config = dict(
    n_mels=64,
    norm_position='pre',
    bias='none',
    qk_norm=False,
    inner_norm=False,
    loss='cross_entropy',
    momentum=0.9,
    epochs=115.3,
    lr_schedule='step',
    warmup_steps=440,
    adamw_weight_decay_other_params=0.05,
)
Rows from block 3, named by matrix and row number. Rows with one number belong to one neuron. Each number is 200 + 30 x the weight over its row's rms, rounded and kept within 0 to 999. All counts start at 0. After the name is the row's rms in percent of the matrix's.
# fc1: MLP up (model.blocks.3.mlp.fc1.weight, 640x160), inputs 0-159
# fc2: MLP down (model.blocks.3.mlp.fc2.weight, 160x640, transposed), outputs 0-159
fc1.424,121,195,127,192,200,208,181,223,224,196,229,218,255,228,227,229,222,144,222,168,218,235,173,214,204,247,198,204,226,230,210,251,189,248,203,163,174,198,199,131,208,177,172,192,195,199,249,161,205,207,209,173,257,239,157,267,185,124,166,195,176,217,218,204,229,193,148,219,193,244,151,156,200,204,200,176,206,180,195,187,219,214,167,160,194,221,182,219,157,241,163,162,192,162,177,211,207,243,215,172,186,184,161,221,152,237,228,259,179,195,227,198,215,183,216,232,174,167,249,209,187,226,203,172,179,161,197,112,204,206,212,182,224,205,188,177,229,171,204,186,179,203,186,109,208,206,200,204,170,223,239,223,170,197,203,230,224,194,147,150,234
fc2.424,122,275,197,219,166,201,190,168,204,257,161,231,188,167,159,187,192,176,132,163,198,223,189,170,165,224,186,216,203,164,203,200,172,145,222,205,224,211,145,185,135,188,255,176,182,163,147,163,160,210,142,228,209,202,256,168,179,225,228,225,175,172,223,204,197,230,194,182,220,209,188,223,196,219,227,251,180,207,209,210,201,140,177,181,140,183,141,243,189,181,187,164,195,168,170,167,182,202,145,181,206,146,283,189,146,169,201,212,193,222,176,195,230,192,207,162,229,200,174,199,178,157,193,204,173,233,197,204,218,224,161,212,190,230,227,237,198,181,222,252,249,208,253,201,151,166,197,221,190,190,166,210,214,183,203,175,139,199,196,231,224
fc1.425,187,188,251,288,197,195,236,150,215,191,216,144,213,232,161,266,214,197,205,198,202,230,185,221,230,278,163,215,201,212,178,215,199,195,241,200,215,190,184,196,180,213,212,227,202,160,189,179,199,125,224,175,192,196,209,186,149,203,186,196,229,214,245,160,167,214,277,174,253,177,222,252,249,268,186,226,212,265,154,203,231,234,226,199,224,189,205,131,141,196,193,185,213,192,176,162,260,192,200,189,209,193,211,197,239,197,219,248,136,203,229,205,206,236,214,225,189,165,152,190,169,153,181,206,236,159,195,193,155,223,191,210,213,222,196,190,203,209,149,237,204,208,171,211,191,182,220,185,179,218,243,206,179,202,220,213,158,254,193,181,203
fc2.425,194,169,212,241,207,195,149,240,206,183,197,184,221,212,207,209,220,242,188,161,224,221,282,223,221,180,249,196,186,202,143,221,171,161,149,216,233,178,116,192,234,205,247,193,183,247,245,215,192,222,239,163,198,227,212,180,173,192,127,177,248,187,198,223,207,162,217,192,251,222,166,216,215,167,161,192,205,179,178,245,216,187,193,177,185,197,196,240,145,275,216,146,231,188,229,237,243,194,227,186,166,191,231,217,237,211,225,166,136,229,223,150,221,214,177,198,200,239,194,223,183,221,242,211,191,173,159,195,234,252,170,174,206,184,184,176,222,232,233,178,223,187,186,229,164,161,189,254,193,218,170,162,205,226,176,223,206,181,239,191,233
fc1.426,084,180,201,225,219,168,181,190,200,202,193,227,197,144,214,168,186,147,237,218,228,233,238,237,239,156,249,204,206,187,215,268,198,224,205,186,291,123,210,205,203,223,188,189,219,131,211,189,227,205,114,165,235,151,202,174,155,183,163,173,180,220,205,162,185,209,169,209,144,155,203,210,215,173,213,186,177,193,205,173,216,217,201,209,180,188,207,159,237,175,210,153,216,219,240,197,154,180,216,243,176,205,195,228,200,255,215,248,243,235,221,182,164,188,200,180,173,189,183,196,164,196,223,238,188,184,219,184,206,174,246,159,218,197,217,162,160,265,168,219,197,206,169,173,222,207,199,224,230,248,182,234,179,188,225,237,189,264,159,250,176
fc2.426,077,222,184,139,136,149,179,236,220,218,211,216,217,199,193,223,191,248,158,209,157,232,182,197,170,225,252,182,177,161,204,158,198,210,220,224,148,226,196,182,169,248,227,208,262,205,199,209,184,193,240,203,163,221,227,174,203,195,243,254,205,196,175,181,221,228,214,178,203,229,162,162,219,170,213,187,264,225,226,225,170,178,219,213,226,184,174,249,188,225,173,250,181,213,152,210,195,259,189,159,264,213,238,187,200,145,180,234,179,158,209,267,200,196,227,230,311,201,266,205,241,185,209,266,193,177,172,209,194,171,199,211,176,215,210,197,195,194,191,163,181,185,198,161,164,205,206,188,209,204,147,169,191,210,227,194,176,209,251,205,200
fc1.427,049,197,236,187,235,228,189,212,126,181,161,187,213,223,191,188,210,181,183,209,172,173,205,158,140,202,211,185,194,219,232,200,177,238,244,205,196,266,206,196,200,211,208,201,132,186,171,164,218,143,223,227,215,186,177,162,258,187,249,229,174,190,212,231,250,236,174,197,200,219,179,198,163,213,206,196,159,214,210,230,215,223,172,222,191,189,251,160,171,202,202,180,227,197,244,144,220,159,239,205,173,205,201,177,224,203,200,243,188,253,229,226,200,154,200,212,207,202,208,158,200,156,276,200,239,244,218,187,253,239,231,184,221,238,186,229,169,209,205,159,278,271,208,155,235,163,223,147,209,168,192,187,220,146,219,213,161,220,240,229,209
fc2.427,038,256,125,176,246,191,219,204,275,231,174,147,214,218,214,191,177,186,216,223,212,200,166,222,251,177,173,212,175,209,239,177,215,211,205,209,195,145,177,189,218,219,145,218,211,185,184,242,215,204,176,191,175,178,180,162,147,252,180,175,154,204,223,198,157,205,284,239,153,170,213,188,196,203,186,188,219,199,183,152,206,177,211,235,131,135,172,247,220,209,265,169,217,192,158,200,221,217,177,265,217,186,254,208,146,177,218,197,180,199,240,176,238,250,182,215,152,223,230,152,217,177,220,237,140,188,220,170,172,178,173,174,176,211,182,239,259,224,184,234,188,208,206,184,187,199,212,209,211,181,199,225,223,186,215,216,209,198,167,187,208
fc1.428,070,229,209,194,215,177,248,208,222,236,199,183,178,219,173,228,218,156,201,237,279,138,164,229,225,266,200,204,230,181,182,253,235,230,184,195,208,231,191,150,219,242,190,181,234,183,227,167,210,171,196,123,188,188,207,154,211,183,184,191,161,179,242,216,247,200,227,187,222,183,153,225,233,196,151,223,184,230,182,250,177,224,188,194,182,169,193,231,237,176,218,153,238,148,135,230,226,188,203,244,231,210,223,222,156,188,150,175,235,153,260,196,242,227,207,160,178,206,184,162,174,225,188,198,174,189,184,179,222,210,221,263,211,168,215,238,183,225,138,213,209,126,195,234,168,168,226,211,174,183,215,234,179,190,194,209,194,208,181,190,196
fc2.428,070,171,200,234,221,222,197,171,154,195,220,210,224,232,196,186,219,232,196,157,146,234,231,160,234,217,219,177,196,210,231,162,218,196,206,197,187,159,174,255,153,182,145,192,185,228,233,179,198,158,152,237,198,202,200,202,186,199,199,165,218,160,198,217,178,200,155,192,195,167,261,220,246,201,220,195,222,189,164,199,248,207,236,179,228,212,209,234,171,250,154,245,197,259,271,228,189,190,239,141,180,203,153,180,262,203,232,209,167,197,106,243,155,206,225,220,234,206,198,168,209,161,197,172,186,210,160,216,235,158,193,202,185,212,202,124,219,153,196,191,200,243,201,208,175,239,188,177,196,203,231,118,202,213,231,177,207,191,203,242,193
fc1.430,119,222,257,230,207,248,180,199,177,198,192,170,201,210,224,185,212,239,214,186,181,216,238,139,250,224,280,206,221,205,195,232,136,183,210,195,162,178,226,226,230,234,166,225,216,156,162,174,156,229,257,214,176,183,184,192,194,207,192,240,205,239,188,178,165,259,217,186,179,209,196,224,214,194,190,206,213,170,190,221,254,100,202,134,250,199,237,176,218,252,185,248,232,217,239,222,204,217,212,240,204,206,212,228,187,240,245,197,186,190,183,275,199,202,173,247,248,264,191,221,174,185,196,202,180,183,212,214,202,223,242,162,178,195,251,206,211,207,211,224,215,227,237,232,242,212,218,236,169,211,151,234,208,172,206,165,159,189,177,217,217
fc2.430,128,184,196,216,240,149,259,214,197,193,160,137,185,195,139,251,141,192,272,200,250,130,207,203,172,209,180,215,187,182,165,196,215,185,198,231,209,170,205,197,248,212,233,213,227,211,232,206,241,184,173,195,179,180,169,216,198,178,226,228,170,187,193,176,192,178,219,193,214,171,174,194,187,230,198,229,235,201,221,201,170,170,148,208,189,160,221,179,172,167,178,177,243,197,213,130,215,159,236,152,185,154,145,128,203,195,136,167,153,220,253,218,182,164,181,205,190,222,132,192,187,241,242,200,207,237,143,155,151,203,195,235,224,223,182,207,160,222,208,247,218,225,173,209,199,156,209,230,226,228,183,216,205,206,181,201,227,211,193,182,154
fc1.431,107,215,272,197,201,178,161,175,218,206,223,175,181,207,207,188,209,255,238,179,260,247,219,222,193,192,155,195,227,180,189,193,230,191,257,112,183,179,170,210,172,197,196,182,196,229,249,199,165,196,239,244,229,220,224,167,217,201,170,253,214,171,174,199,136,133,218,198,199,175,199,226,233,206,188,164,183,208,239,181,184,179,172,172,152,189,224,185,146,164,164,173,148,219,232,211,203,205,177,216,208,148,187,192,178,217,166,191,215,192,224,228,214,211,162,208,196,202,166,194,229,164,239,250,168,203,148,215,156,213,194,166,186,119,182,247,185,279,200,156,158,186,237,219,213,221,202,234,228,243,173,196,219,159,231,179,187,236,228,208,216
fc2.431,106,181,186,177,196,182,184,202,210,190,250,193,233,210,197,203,160,155,195,174,185,143,151,275,203,179,190,165,185,193,184,221,179,195,216,233,240,213,243,184,217,159,202,211,190,207,169,213,184,223,249,183,243,134,185,193,228,185,163,193,256,241,216,173,208,182,200,227,147,203,147,245,156,191,192,220,220,244,192,180,183,260,182,284,212,200,161,197,204,206,194,171,170,176,213,189,173,224,221,167,208,171,211,217,208,208,245,206,180,159,181,158,205,208,224,135,169,243,197,258,159,265,228,177,209,201,219,211,209,215,221,208,193,255,189,198,192,194,177,238,238,192,188,192,152,229,180,121,200,241,195,285,196,239,224,231,154,189,164,204,200
fc1.432,052,211,180,174,147,213,192,230,163,177,189,215,204,170,134,194,169,172,301,176,179,236,205,193,186,184,234,206,265,212,209,216,191,221,233,148,274,167,204,158,170,216,239,156,256,158,137,247,189,183,182,163,211,217,192,157,187,181,249,243,230,212,225,201,192,174,191,176,199,227,182,199,173,192,250,142,219,241,183,190,215,196,190,184,220,194,184,249,226,183,202,207,217,155,173,183,188,214,244,175,199,187,158,242,156,259,198,247,184,222,212,203,208,193,234,140,222,155,214,187,185,203,143,148,182,243,228,188,211,199,262,198,197,196,166,190,163,239,206,209,177,200,220,166,177,187,194,174,194,245,175,168,195,168,188,164,173,215,208,201,178
fc2.432,057,205,193,175,138,210,164,251,158,226,180,212,183,218,160,185,199,199,253,174,176,222,212,179,190,179,162,195,206,214,185,186,178,203,215,213,198,136,164,241,212,216,209,214,223,155,148,228,180,165,187,185,228,184,192,220,177,213,175,263,196,215,205,190,185,152,147,235,210,170,168,226,233,239,211,168,286,262,182,195,240,138,139,199,186,178,186,289,226,239,208,211,225,189,210,151,129,190,203,165,187,227,197,206,189,225,172,209,241,207,203,184,146,177,216,218,214,209,264,205,178,199,170,209,169,230,204,149,177,141,186,152,213,209,205,211,186,218,247,218,194,193,192,210,161,180,198,206,156,203,182,206,222,183,116,210,171,218,207,223,228
fc1.433,069,167,226,204,210,236,227,153,212,224,174,193,192,183,223,227,223,198,266,198,177,226,167,177,163,181,205,192,245,236,241,193,185,176,172,174,140,223,219,181,174,190,266,250,227,193,203,171,203,168,177,186,147,198,208,210,250,213,185,196,266,218,198,208,188,230,225,242,232,141,194,262,187,209,178,200,182,220,258,180,189,153,175,185,236,183,173,148,194,218,202,198,167,253,202,193,178,228,168,192,187,180,173,226,185,224,169,211,166,195,202,236,194,221,140,191,154,210,199,145,265,175,190,248,196,210,262,227,198,209,205,211,197,157,200,286,206,242,193,246,156,225,178,178,191,254,153,213,198,190,252,187,210,161,208,172,181,161,223,231,174
fc2.433,076,217,186,161,203,232,110,215,198,186,168,146,190,178,187,192,233,127,209,126,174,200,210,207,216,222,187,225,214,158,161,201,178,175,198,154,238,220,233,196,191,207,243,207,197,225,196,186,203,162,210,279,216,222,272,196,230,193,178,226,171,195,228,232,270,249,169,213,204,204,170,184,186,215,201,173,173,183,226,222,243,220,171,237,194,198,223,215,225,119,221,164,155,229,225,253,177,200,206,188,208,242,182,207,288,218,154,195,121,215,221,167,242,181,187,221,206,208,247,215,214,226,206,164,189,203,202,194,221,194,138,223,192,223,200,221,191,168,155,191,199,180,190,192,166,198,183,173,247,235,198,220,175,194,242,217,203,218,224,203,229
fc1.434,079,230,158,198,155,203,130,129,171,178,159,199,223,157,203,195,188,218,242,207,203,178,208,206,251,242,237,217,203,144,248,189,155,180,224,173,205,216,200,192,226,170,177,221,142,192,217,207,228,194,164,170,209,199,189,170,137,211,183,225,181,181,166,207,201,216,192,213,179,184,205,159,168,185,255,210,191,234,246,177,219,186,188,167,191,194,255,193,144,178,161,229,227,134,223,138,202,214,218,209,222,220,206,157,220,184,281,240,175,192,122,167,235,188,122,192,204,195,194,149,162,226,180,229,178,204,226,198,197,225,203,256,162,269,189,228,164,219,181,184,173,176,189,214,213,221,210,235,193,214,190,212,221,204,242,227,209,205,174,202,229
fc2.434,084,183,225,240,222,207,171,192,215,249,245,144,182,225,212,168,215,185,226,206,240,201,147,188,155,140,212,237,192,191,274,201,170,183,230,226,175,216,182,229,208,181,195,185,125,217,206,197,189,158,179,189,211,259,182,213,225,207,180,182,206,192,177,189,210,257,183,251,152,191,165,159,164,197,177,164,242,177,192,170,202,180,244,149,156,187,155,211,170,223,228,188,236,192,143,141,182,142,213,158,218,152,155,220,174,165,185,196,180,182,135,180,176,198,238,183,164,180,214,205,183,169,208,221,198,179,224,146,199,212,142,201,240,197,156,177,240,176,214,209,196,226,244,160,175,179,227,193,167,182,234,209,210,219,164,215,197,159,147,183,218
fc1.435,062,202,226,189,226,216,170,150,216,214,212,195,156,211,190,230,218,139,252,173,165,163,185,211,144,234,213,181,201,186,270,207,186,202,183,186,171,231,208,214,175,239,195,256,214,188,194,196,177,230,251,213,225,223,208,176,229,193,250,242,203,229,181,244,177,182,210,189,243,158,183,239,178,189,213,211,172,190,164,247,266,177,194,195,228,208,222,171,210,156,202,201,225,259,184,259,165,216,204,198,245,170,208,195,243,165,252,193,197,250,268,228,199,205,203,165,169,187,192,137,234,214,173,185,208,180,175,218,197,221,240,213,183,171,166,212,224,201,135,200,199,207,160,247,182,234,144,182,155,212,206,149,202,138,240,258,164,219,164,195,183
fc2.435,062,180,199,159,216,220,191,169,195,230,202,147,190,213,192,239,217,179,213,162,161,148,149,179,199,204,230,195,175,214,205,183,139,186,164,166,202,169,233,173,171,235,201,187,213,190,213,200,144,210,219,202,234,221,219,224,213,202,201,249,179,231,167,264,198,184,145,273,239,175,180,248,195,242,213,162,206,199,229,189,202,138,220,221,224,161,173,185,192,185,191,155,198,234,228,192,140,204,132,163,190,168,208,195,219,135,258,165,246,158,178,223,190,223,203,179,188,173,179,215,252,228,218,187,171,238,194,212,165,195,161,231,224,204,219,218,247,190,201,186,194,212,154,184,143,284,172,211,229,228,201,168,187,197,209,256,180,222,165,150,193
fc1.436,117,227,231,213,265,208,174,157,220,236,221,231,179,214,235,165,244,207,180,189,169,194,156,218,200,235,172,148,160,199,180,147,173,172,235,232,171,243,198,202,162,244,194,206,252,215,182,204,197,260,199,212,184,207,242,221,209,188,121,262,235,229,218,190,193,159,139,238,163,225,208,221,193,200,305,191,229,169,227,227,143,167,214,202,202,206,205,242,174,188,189,228,165,219,200,211,202,238,208,255,154,210,178,233,228,215,219,224,173,195,211,208,152,166,211,140,193,213,172,164,205,198,196,225,207,177,183,166,230,253,181,195,225,198,208,197,196,201,179,189,226,176,174,226,214,204,197,206,190,215,200,234,229,218,244,238,169,138,204,186,271
fc2.436,105,155,217,183,195,197,173,247,244,148,164,158,200,156,171,225,255,176,213,187,195,149,159,213,205,176,189,237,246,205,165,193,179,205,127,210,206,211,238,211,217,200,178,250,214,155,181,176,161,228,226,189,185,183,175,195,209,242,196,223,177,191,223,222,189,244,212,190,197,208,182,227,130,171,163,149,198,190,217,279,220,202,209,210,212,160,159,159,202,253,200,199,197,202,190,245,183,194,191,152,184,184,226,214,216,192,230,177,204,232,168,194,207,243,237,227,139,174,234,170,167,183,230,187,137,188,224,207,234,158,182,211,223,193,204,209,177,184,243,205,134,133,200,179,158,198,215,223,233,186,217,148,177,215,167,179,128,200,181,214,266
fc1.437,048,185,215,260,220,241,215,201,176,180,224,243,201,191,255,257,203,194,187,199,215,155,220,179,193,197,158,201,202,183,192,179,195,174,177,238,148,147,188,181,216,190,173,212,207,167,229,222,215,202,188,184,179,211,220,250,225,233,188,182,157,211,205,205,179,160,217,191,191,170,188,204,162,217,192,182,260,161,247,251,179,166,197,223,181,219,227,156,232,236,202,242,175,232,224,222,251,204,184,187,177,205,168,205,222,247,203,196,184,149,191,183,195,219,180,196,211,250,286,169,232,141,213,251,206,221,160,237,165,238,169,204,180,192,253,165,289,246,237,161,149,229,166,239,228,192,164,251,186,197,175,195,186,265,178,233,228,189,212,191,211
fc2.437,039,196,231,141,143,136,189,263,168,163,190,208,173,206,143,177,180,235,224,191,202,253,163,185,188,218,226,216,126,224,200,193,228,217,217,177,215,180,222,146,209,194,233,167,197,254,196,166,194,197,191,177,227,180,145,199,181,151,183,251,214,259,257,197,199,234,221,182,226,192,190,234,235,241,214,160,201,250,240,167,220,210,225,168,184,185,178,266,182,213,189,238,213,192,203,189,177,190,228,212,204,225,219,179,168,193,193,195,204,288,214,212,159,219,233,128,200,187,209,223,210,196,171,199,255,196,205,199,210,176,202,169,216,202,217,216,111,161,204,225,160,153,256,213,215,222,184,190,187,212,201,254,218,170,174,220,165,178,180,213,192
fc1.438,095,155,217,220,229,187,221,182,192,179,208,209,194,232,217,214,193,198,206,211,176,259,191,167,210,193,187,230,180,154,197,246,218,102,203,137,177,230,175,214,266,174,185,209,179,191,174,195,211,171,229,240,208,235,219,186,201,236,185,232,240,148,194,209,159,225,186,211,241,170,227,210,245,180,191,206,243,213,220,231,159,216,184,157,230,187,216,207,219,207,212,226,176,216,166,171,211,212,193,225,186,139,156,197,224,245,208,237,192,195,238,208,216,137,235,193,188,187,198,243,189,136,232,220,220,191,206,118,209,218,224,191,196,169,203,203,163,149,158,225,234,138,172,223,180,237,231,106,180,182,157,223,185,257,195,234,185,162,196,198,171
fc2.438,108,176,217,232,194,153,204,259,186,183,184,169,147,174,214,206,197,196,180,196,183,216,276,226,163,139,228,195,234,145,164,200,215,202,189,258,205,193,199,226,227,245,188,218,205,170,227,178,132,161,231,196,197,204,209,228,218,228,196,205,222,231,216,217,223,219,205,215,212,200,157,170,149,188,156,260,188,174,210,179,215,147,209,253,216,236,227,143,227,192,211,137,269,194,233,203,216,171,151,170,166,243,244,232,219,193,203,197,159,204,146,189,185,200,203,196,241,207,223,194,175,195,132,171,203,210,210,171,247,257,183,170,190,197,188,205,225,183,224,174,173,207,178,194,146,178,209,170,203,186,235,184,183,200,120,208,157,140,235,193,222
fc1.439,045,234,163,161,210,205,195,202,176,212,207,199,232,231,142,227,203,143,261,183,165,165,224,195,239,168,200,168,202,177,193,189,256,198,224,201,193,238,222,196,214,240,157,143,217,234,189,213,186,151,190,158,249,174,145,194,160,203,212,201,218,189,212,240,202,176,263,210,147,167,178,185,184,186,239,185,179,185,163,209,210,192,192,176,192,217,186,154,201,200,164,197,213,215,216,206,195,212,191,259,172,159,178,196,179,250,206,255,155,223,249,230,208,205,222,218,210,166,186,142,154,164,158,199,167,194,186,176,241,199,234,186,221,204,145,183,179,147,253,211,286,234,161,226,203,234,164,188,278,192,235,202,234,218,228,183,188,221,173,189,162
fc2.439,049,194,147,201,255,182,207,262,161,202,257,185,231,243,154,174,188,235,200,171,175,160,228,217,228,153,167,196,204,207,165,161,184,221,182,199,204,220,204,232,175,243,170,117,245,178,137,162,209,227,184,194,185,190,153,190,165,214,178,200,219,169,160,238,227,208,193,166,174,241,193,194,181,216,210,229,179,128,154,220,172,200,171,142,183,184,175,184,189,197,213,203,254,200,170,187,192,196,158,243,160,251,164,177,172,220,204,195,195,169,226,165,236,191,174,219,186,224,212,198,169,168,188,197,207,240,131,215,196,206,211,192,202,168,168,224,228,179,288,208,248,229,174,180,204,175,180,170,240,145,220,218,251,182,228,190,172,201,171,176,209
fc1.440,095,247,211,238,133,219,213,228,227,230,259,228,232,189,223,187,219,129,262,229,191,190,176,193,179,184,214,231,166,181,221,136,210,135,201,228,172,187,206,224,248,205,232,185,186,233,216,192,222,195,190,233,170,176,222,223,180,219,227,158,205,223,209,194,171,192,192,197,206,210,209,209,200,221,224,170,204,159,227,224,246,204,202,174,274,221,194,211,134,178,275,251,182,202,229,196,242,162,179,239,171,178,124,210,195,186,185,254,172,231,208,205,209,260,222,165,154,179,182,235,189,173,260,181,177,221,155,234,220,196,247,180,182,168,187,184,220,222,197,192,177,194,217,217,158,224,221,212,240,184,182,170,139,174,209,213,232,213,206,253,226
fc2.440,095,192,251,204,197,177,208,225,198,166,207,144,179,239,211,211,243,215,171,231,167,162,149,195,247,214,166,170,172,222,231,102,195,239,161,184,143,233,174,199,251,208,229,244,232,193,186,278,219,155,145,215,209,240,194,202,185,217,183,136,208,209,166,204,202,202,259,162,185,168,215,149,202,202,203,232,173,219,241,198,229,119,185,161,179,137,188,202,188,195,249,179,187,185,181,158,189,220,294,213,203,215,248,243,223,225,195,219,225,190,210,218,245,220,193,227,218,161,211,226,167,197,226,163,193,215,176,199,197,199,209,154,165,200,227,198,176,210,177,168,218,159,187,202,246,199,203,222,245,188,187,208,196,175,208,187,222,212,197,208,195
fc1.441,096,183,224,189,213,203,212,158,235,219,184,176,246,202,227,185,138,200,187,155,169,220,169,240,171,174,163,180,215,205,183,178,214,225,214,221,189,219,135,199,186,188,200,162,226,187,256,208,234,169,165,223,194,222,195,244,220,208,191,177,210,186,169,175,214,153,192,179,235,167,230,229,204,186,311,221,194,304,194,196,252,213,187,176,204,234,215,235,204,219,177,192,251,256,212,234,219,213,205,196,223,206,175,231,218,230,221,198,217,149,248,189,209,196,224,203,239,208,189,162,224,231,189,168,155,192,202,249,217,218,198,224,163,271,183,198,199,178,200,251,268,203,265,173,204,138,180,197,182,235,184,246,199,224,245,173,222,185,182,216,174
fc2.441,095,193,181,223,198,194,223,165,195,186,219,152,189,171,194,217,145,199,166,214,216,168,184,153,154,221,235,191,208,191,216,226,169,186,175,216,253,207,167,184,212,212,205,209,173,214,245,171,197,240,234,160,179,179,215,173,212,186,188,193,229,149,230,243,203,171,266,160,215,250,206,218,213,280,167,178,231,214,168,162,288,244,211,177,159,199,190,179,176,178,230,259,208,249,183,194,190,217,204,181,152,205,231,204,215,192,190,170,196,197,233,146,233,180,147,196,168,215,177,211,123,191,177,199,162,198,194,176,196,204,168,167,199,145,171,218,209,192,200,165,213,242,148,206,232,195,152,250,202,228,165,161,147,232,225,183,192,207,255,192,263
fc1.442,104,155,186,222,185,209,162,156,208,203,175,183,186,157,220,236,184,183,305,212,194,195,183,185,241,230,232,193,180,163,186,201,203,196,184,153,187,171,244,230,136,156,215,152,255,196,218,202,171,174,179,198,180,218,165,250,242,218,166,191,217,215,167,154,165,184,152,230,149,178,164,202,260,183,248,149,221,191,160,252,183,184,229,169,198,210,183,197,179,189,215,174,160,228,245,165,151,225,208,180,213,194,191,210,252,207,179,216,182,292,221,221,165,168,194,213,231,216,291,210,188,126,204,208,154,209,179,206,165,226,252,184,198,202,208,180,210,196,244,202,203,188,169,198,233,190,187,202,207,223,202,211,200,193,192,215,200,245,192,208,198
fc2.442,102,257,232,190,221,225,179,223,212,218,206,217,200,160,186,135,217,178,188,178,209,220,264,189,219,185,203,175,234,182,240,244,215,212,186,181,195,248,182,178,197,158,179,220,161,219,193,184,197,219,201,164,220,179,292,205,182,148,218,212,206,231,181,152,176,241,211,193,243,190,163,159,195,212,168,211,196,248,184,222,189,212,215,213,222,183,150,222,248,180,169,168,165,209,172,185,223,195,239,218,243,153,192,160,198,213,249,170,161,203,247,221,271,236,205,221,213,188,207,204,230,189,176,157,272,233,241,202,255,154,136,219,194,224,225,217,186,220,152,200,171,189,243,174,188,201,172,176,179,199,204,153,241,217,170,199,168,116,209,210,167
fc1.443,044,186,212,201,231,208,187,141,198,220,205,198,171,206,196,259,220,128,228,165,183,203,168,205,165,204,213,160,217,173,275,204,219,178,187,205,165,200,224,197,174,215,195,280,241,213,215,190,180,212,245,208,251,196,210,166,220,190,239,234,177,227,209,258,183,199,211,179,261,138,163,244,183,207,198,203,196,191,193,222,254,160,215,206,256,192,197,166,207,182,190,196,213,255,185,256,153,210,175,223,233,176,191,203,203,161,253,196,211,252,271,223,206,203,190,127,174,180,172,158,228,188,205,206,222,180,162,226,211,229,243,219,160,185,146,243,233,221,153,178,171,210,156,226,187,220,160,190,175,206,206,165,181,173,219,259,158,181,194,198,186
fc2.443,044,175,183,156,247,200,173,166,184,230,205,156,211,225,203,226,209,177,212,139,151,132,166,187,184,207,216,157,172,162,199,161,124,210,166,180,178,199,248,167,189,217,214,192,198,203,223,173,145,207,217,212,214,248,245,210,227,228,230,242,162,221,157,244,215,188,184,247,227,194,183,202,223,231,221,176,174,221,225,202,196,163,246,242,226,176,195,200,191,172,241,160,200,255,232,201,132,199,139,141,183,192,188,222,213,137,256,159,230,170,216,216,199,212,233,189,185,187,215,235,231,241,204,198,175,226,184,201,161,214,188,243,216,217,208,211,252,171,191,210,182,182,159,210,154,280,169,214,204,213,214,153,193,228,204,243,193,204,177,162,191
fc1.444,073,247,167,183,159,210,176,245,185,174,206,207,210,234,121,189,176,187,276,138,215,214,177,168,190,228,192,155,203,240,162,181,201,200,221,179,216,187,229,178,177,195,194,178,285,152,139,225,195,173,162,171,211,209,199,158,191,196,248,257,258,211,224,193,201,175,166,191,202,231,126,218,160,227,223,172,273,243,184,195,230,190,187,190,237,248,174,243,227,203,154,219,215,179,229,144,155,212,251,165,197,172,206,230,190,219,154,226,208,216,222,220,185,167,213,192,221,201,224,177,192,185,161,135,210,192,215,164,175,195,258,174,199,244,175,221,175,196,200,213,186,183,187,183,172,198,213,148,212,235,174,185,194,187,193,187,166,224,218,213,204
fc2.444,078,247,237,211,122,234,192,234,149,219,188,190,226,209,147,187,154,175,234,162,220,209,223,176,196,168,202,176,205,186,176,170,173,218,208,190,244,149,173,195,208,131,202,200,226,169,164,235,166,155,196,154,176,197,199,239,151,208,196,234,220,246,253,184,189,183,155,214,192,178,220,216,207,224,222,191,231,235,154,217,224,173,181,239,184,172,170,261,272,218,212,180,212,204,198,166,152,179,201,164,194,175,174,188,197,240,195,199,222,205,218,207,158,205,246,219,226,151,246,228,197,208,174,201,202,265,193,164,167,189,191,162,235,193,188,199,172,238,202,189,201,198,207,197,198,171,240,203,130,248,205,200,238,163,111,202,165,183,236,227,237
fc1.445,128,182,189,201,233,220,214,234,187,151,265,156,182,153,187,235,213,231,159,224,190,156,159,198,202,199,277,219,218,161,166,208,237,258,246,183,193,204,177,148,184,206,173,232,233,183,235,173,123,178,199,184,188,176,219,233,239,208,241,194,201,202,232,180,205,253,167,174,155,176,205,199,192,191,215,201,224,145,240,177,219,225,220,260,204,191,215,204,202,195,181,185,235,168,219,170,268,175,250,209,192,219,158,204,191,221,217,220,155,170,286,216,244,183,272,194,194,192,221,173,163,209,212,247,205,185,240,236,239,208,222,191,203,201,207,227,217,173,211,192,163,202,253,156,202,195,213,194,237,233,209,250,180,234,165,228,203,190,192,244,181
fc2.445,122,212,206,193,176,249,215,178,230,252,233,212,242,167,237,172,204,194,195,191,217,213,243,173,199,188,178,208,199,248,194,159,135,198,178,208,217,160,149,179,213,191,165,190,183,153,158,195,248,216,193,233,174,218,157,180,144,242,191,250,216,177,235,235,180,184,192,251,215,232,278,221,211,167,216,216,242,208,168,198,172,142,174,202,145,229,189,234,217,229,213,180,184,200,224,198,209,173,232,152,193,207,187,170,158,158,142,218,187,236,169,172,144,148,144,199,210,198,186,191,184,181,203,206,210,200,175,212,218,147,137,207,272,180,224,202,172,265,176,181,197,201,165,202,203,212,172,243,212,152,201,205,152,231,190,220,193,155,245,180,208
fc1.447,087,180,205,142,180,191,211,176,186,178,166,205,199,186,245,199,191,209,203,226,197,171,237,212,239,222,217,218,133,160,207,263,192,205,196,196,179,221,238,177,160,193,279,201,163,156,170,209,243,182,248,277,175,217,237,186,168,172,227,187,230,204,229,194,229,171,162,203,188,285,183,238,173,193,179,191,180,186,205,189,193,247,203,202,234,236,245,225,243,242,144,126,204,184,160,214,208,232,192,211,196,228,161,214,217,192,175,227,249,175,212,229,198,203,219,215,191,170,195,185,261,230,247,214,174,215,210,184,117,244,189,169,179,163,175,138,230,160,183,252,201,185,186,214,207,188,236,208,235,206,197,201,163,199,216,211,186,234,221,156,224
fc2.447,074,178,193,203,255,239,198,192,193,185,202,246,229,195,195,205,207,199,110,247,217,219,208,196,173,224,205,178,176,168,188,199,272,209,258,219,174,200,206,173,199,166,272,198,195,171,274,226,227,212,222,267,222,202,186,214,149,148,249,198,207,222,143,261,200,190,181,222,186,241,220,172,198,142,189,156,156,134,178,131,187,198,203,189,231,168,148,182,230,235,182,158,168,215,193,208,204,180,213,212,174,203,217,192,222,187,212,161,231,236,195,254,158,195,195,210,204,165,196,164,177,225,213,147,215,177,161,263,177,153,233,233,201,228,227,174,169,211,171,229,220,166,163,217,209,206,189,207,192,208,192,214,178,176,190,196,221,194,159,222,158